config = dict(
    image_size=48,
    crop_scale_min=0.4,
    method='simclr',
    avg_pool_shortcut=True,
    learning_rate=0.0027,
    momentum=0.95,
    adamw_lr_other_params=0.001,
    max_steps=15900,
    epochs=48.2,
    lr_schedule='cosine',
    final_lr_fraction=0,
    warmup_steps=1590,
    adamw_weight_decay_other_params=0.05,
)
Rows from block 5 of a small self-supervised image encoder, named by matrix and row number. Rows with one number belong to one channel. Each number is 128 + 24 x the weight over its row's rms, rounded and kept within 0 to 255. All counts start at 0. Numbers have three digits each.
Before each channel's rows are labels from the 100 images, of 14976, where the channel reaches its highest value: "responds to" is what is common among them. Only what is clearly more common there than usual is listed. The data: capsule endoscopy frames (Kvasir-Capsule).
# convs0: first 3x3 conv (model.blocks.5.convs.0.weight, 160x160x3x3, each kernel summed), inputs 0-79
# convs1: second 3x3 conv (model.blocks.5.convs.1.weight, 160x160x3x3, transposed, each kernel summed), outputs 0-79

responds to: finding: ileocecal valve
convs0.9:098144160172101133093142082099111136142139066121112111121143130150131086147160114121147106106146143122133135165182163119154111097122130163126141129176151111092125143124120131147128070102129127093096142130138133164112089139122158120060150138
convs1.9:117114103118126159115110155137131127086115122137063108101157133134154110183179128170156135131115141132132114048196141127162100157104113140145111173191107133092086138139111120135144156161135144141131124156122138145123116177168144165127136129

responds to: finding: ileocecal valve
convs0.92:127086112154120162114127112138091150127133135093132130129092101133073102140149155181092131089113174122131145108139104105177102124123119095091099129108128151102121141111129123075134109116100133102138109103170158121093117177130134114105102123
convs1.92:157111128141093146116157121110171088097112083081148092161155142100142125102068188153091106086169153096126127099113112142143122122135147116129121179138127129110140144113148168139174128123132157121112101122134146119107119101130125151116103110

responds to: finding: ileocecal valve
convs0.112:139125097092113078111158115178125117156111151113106150099128113135126138155076085138099135129113131116109149141099134159157095135118086140185146102125111179115185115097142157121121108114144100128144139119097191119100127130105085077138118143
convs1.112:112122144132159119105153137090132130150054139134111162113131119146143123091145127145161165157174129107124129122137136135129152141097136115131133107160152103151115134177163118145095085123136105090143091116110081118103133120132088101109160099

responds to: finding: ileocecal valve
convs0.103:119164138133072142136119105111116111132137133121157128140030124149142123123105187137107151166111145119148110126133134117142142152122117121125139186133156095119117110137117137139233102128132135158117128132147120097169113108114170162150135139
convs1.103:160127124150077104155099134116139088107138137130092111113133118133151134106130183143114092146105138121140138113134141081124140121111093137110155146125104119103134095126117168112124141141103145146085089129164103140218107125087139133137117118

responds to: finding: pylorus
convs0.133:086151105105107124142099134121105152117068130158092173126133065076108152130118058132122127121115119118139135119133119154140130163142119136102116116129111072122135109138140150155122129118114084155135144124112147134136118108124117125111128124
convs1.133:133120125163145135113153124116130147120132136158150095148096145131132115148147125116132115113071167135119124106138139118061140127119128106113145108107132156122137116114144125213107121115100122140127137124102111164110150148105136117150172117

responds to: finding: ileocecal valve
convs0.139:128128127149118133170171066125158125158149154110109142124085120122079136147102122148109099118167133140114143156128162138171139094129132147129114161131130156100152098114136145142124142088083115132178131114143162134096128128137117149117108115
convs1.139:165144114134136136148130149128107092146120174134120142065139123127112142124131145139152137126089097159144146121122136133119162144129132132152094145117147138148103164172145122090096146129155103142093128116151143101070095123159092148137152126

responds to: finding: ileocecal valve
convs0.143:106095137138099127111117142135101104096118120145127154135086110118150092103140181167105098117167149112101121116105129135156157142119101126112139151130160096112125095176143112124192136091125155123132154100111145116136128132167117154110087156
convs1.143:160128136162094116129143142139129113126133094081159162147180116140148151094129159133133169116101153175152100145095148122110117166134135117122131170148125138126133116115145194145153129155143180158143115092160168090199141088127141139112109138