A small self-supervised image encoder, trained from scratch: arch resnet, widths [96, 160, 288].
Rows from block 3 of a small self-supervised image encoder, named by matrix and row number. Rows with one number belong to one channel. Each number is 500 + 40 x the weight over its row's rms, rounded and kept within 0 to 999. All counts start at 0. Numbers have three digits each.
Before each channel's rows are labels from the 100 images, of 14976, where the channel reaches its highest value: "strongest on" is what is common among them. Only what is clearly more common there than usual is listed. The data: capsule endoscopy frames (Kvasir-Capsule).
# convs0: first 3x3 conv (model.blocks.3.convs.0.weight, 160x160x3x3, each kernel summed), inputs 0-79
# convs1: second 3x3 conv (model.blocks.3.convs.1.weight, 160x160x3x3, transposed, each kernel summed), outputs 0-79

strongest on: finding: blood fresh
convs0.38:558533523540444501543521469505484483499514485501487496513493470487464510498432495453487488411571515501469431563456550520489509477528548472506415517582406498430401501572467433559425512490477545453528496514458521487506499524516481426461481471
convs1.38:436555533531533441456383544489451610448485498578473586531448522496493482485521520433500515576528473543458564460548521455503547526441491462497483510494489489486485515470515466480508467478436473451437554493475543437572483467533536528519446550

strongest on: finding: ileocecal valve
convs0.93:424611525560515540526504559423497484433467529488492490496468530418537487483509585508554530505522559512583473432520510510506410480508448550494487527475509452416565512522502533546573503537488506498427555489524553423507561488531523506463539467
convs1.93:482509428444545504575530551492467530517507496516509444545501429429518475468593560531531532476544471478514499489496468524553435488516520437476518489509392536521494481521450504536526511463559591536465479520517530554448463518480546496450451472

strongest on: finding: ileocecal valve
convs0.40:460504483472509566555432487436544450479522423485510558441499528508473385434554491529592535470448539525518459534524463496483489469430487431487476514571581538476493482465535517458519485531557520535494480514520540518520501525444498433491466523
convs1.40:521510494555515465508572431538470450489412513482503457534503467503559498491533498513450528462557450503514533491469445534531423495527485538552454520468464529507491520525478500495523536498448483509497433443533526451468493514488534551518427491

strongest on: finding: ileocecal valve
convs0.134:535412491476498518458483506494414515509471514507494480546458431562427477495426487531377491498424498447427582492458422484515452490424469471464549533489493528490501474482455466510510533464451506487498470467520519506551473501501478543438526493
convs1.134:519412536447444530509494527531582553516489479468575492497502504509559528519513522456500552516533463446479457497496518532506516520550480483493462498520580554526477486490495522547507507631535493552480536521473544513498475460453550453534520488

strongest on: finding: ileocecal valve
convs0.116:450493502479451493571493443494535474472529532522494501445457518476509495505498527528501457511506471528522458483512499567475487469402499447450571554493511511442516521543486473481530531500492448493477502475464477507532434460555518498469488526
convs1.116:495481476592525501492525517465474543422527440496443492489537529474549470513587639521563493430516537485480503471466511497516484576470501499499511584471486484562492459437503482501518498516526542517533457502468474513470501467518527533592507518

strongest on: finding: ileocecal valve
convs0.92:500483498483523531489525531528435478480540442494571473564515483577509454482562396451477453472478480480512574508506536524536529532455557493398505446570465469537410489552525437565474507507454507603528495466463490489537491469484490584477533509
convs1.92:495488503510477403490506460444531533473500518493444499440471521479507554490439489455483560521507502476498435564456496507479497496473442525521538539491522487476539481474536457443505542520547492445492532558508442574495473507476481413498466416

strongest on: finding: ileocecal valve
convs0.98:484480451506495500480502491402454479463523495462468522507469465503437518451560467475479546428509530448507445525589478550487571496477503489528465446446466467460506502461433498529451508490536549522445485527478541486424516554525554528501490519
convs1.98:496486529443530534539506523520477559546566567535478469509553467487492426550511495454563519511454465440411449447487504475456472478492548570482493544462542504534527461521510459515546498455433507493514452476504454525593506482442443490459533545

strongest on: finding: ileocecal valve
convs0.151:474512537467449504545434462461514520508505542522528495509476420513479489465452482479524591495482532486437528504459481473519450497490500566550414511499572518506465456519510520513562479522487508493478472445551584427487562573365521451486560496
convs1.151:454511489492503499532481531436546471538466486490499505492540461487519440346474501491452599488404515476470484434503417529502449423493487481465409482496527483491496525536500499465548508475454546505502478455518500470448511570539502518550486493

strongest on: finding: ileocecal valve
convs0.25:501510514566521537511423577512462532541499507547468535541454475464442498518535464503455535450497526485463538530565491525524531459470522392493421538570483550518482404499455491510472479513551515496527476525511580523535480550472514505468504515
convs1.25:468465574411542476540603467495502472512526498529566462537483453506519431444492434511517453437560520490461459547454458488492473479523467573459425499472491457453430522476544511480457498497498520547483461551538486462502493467487496502535478467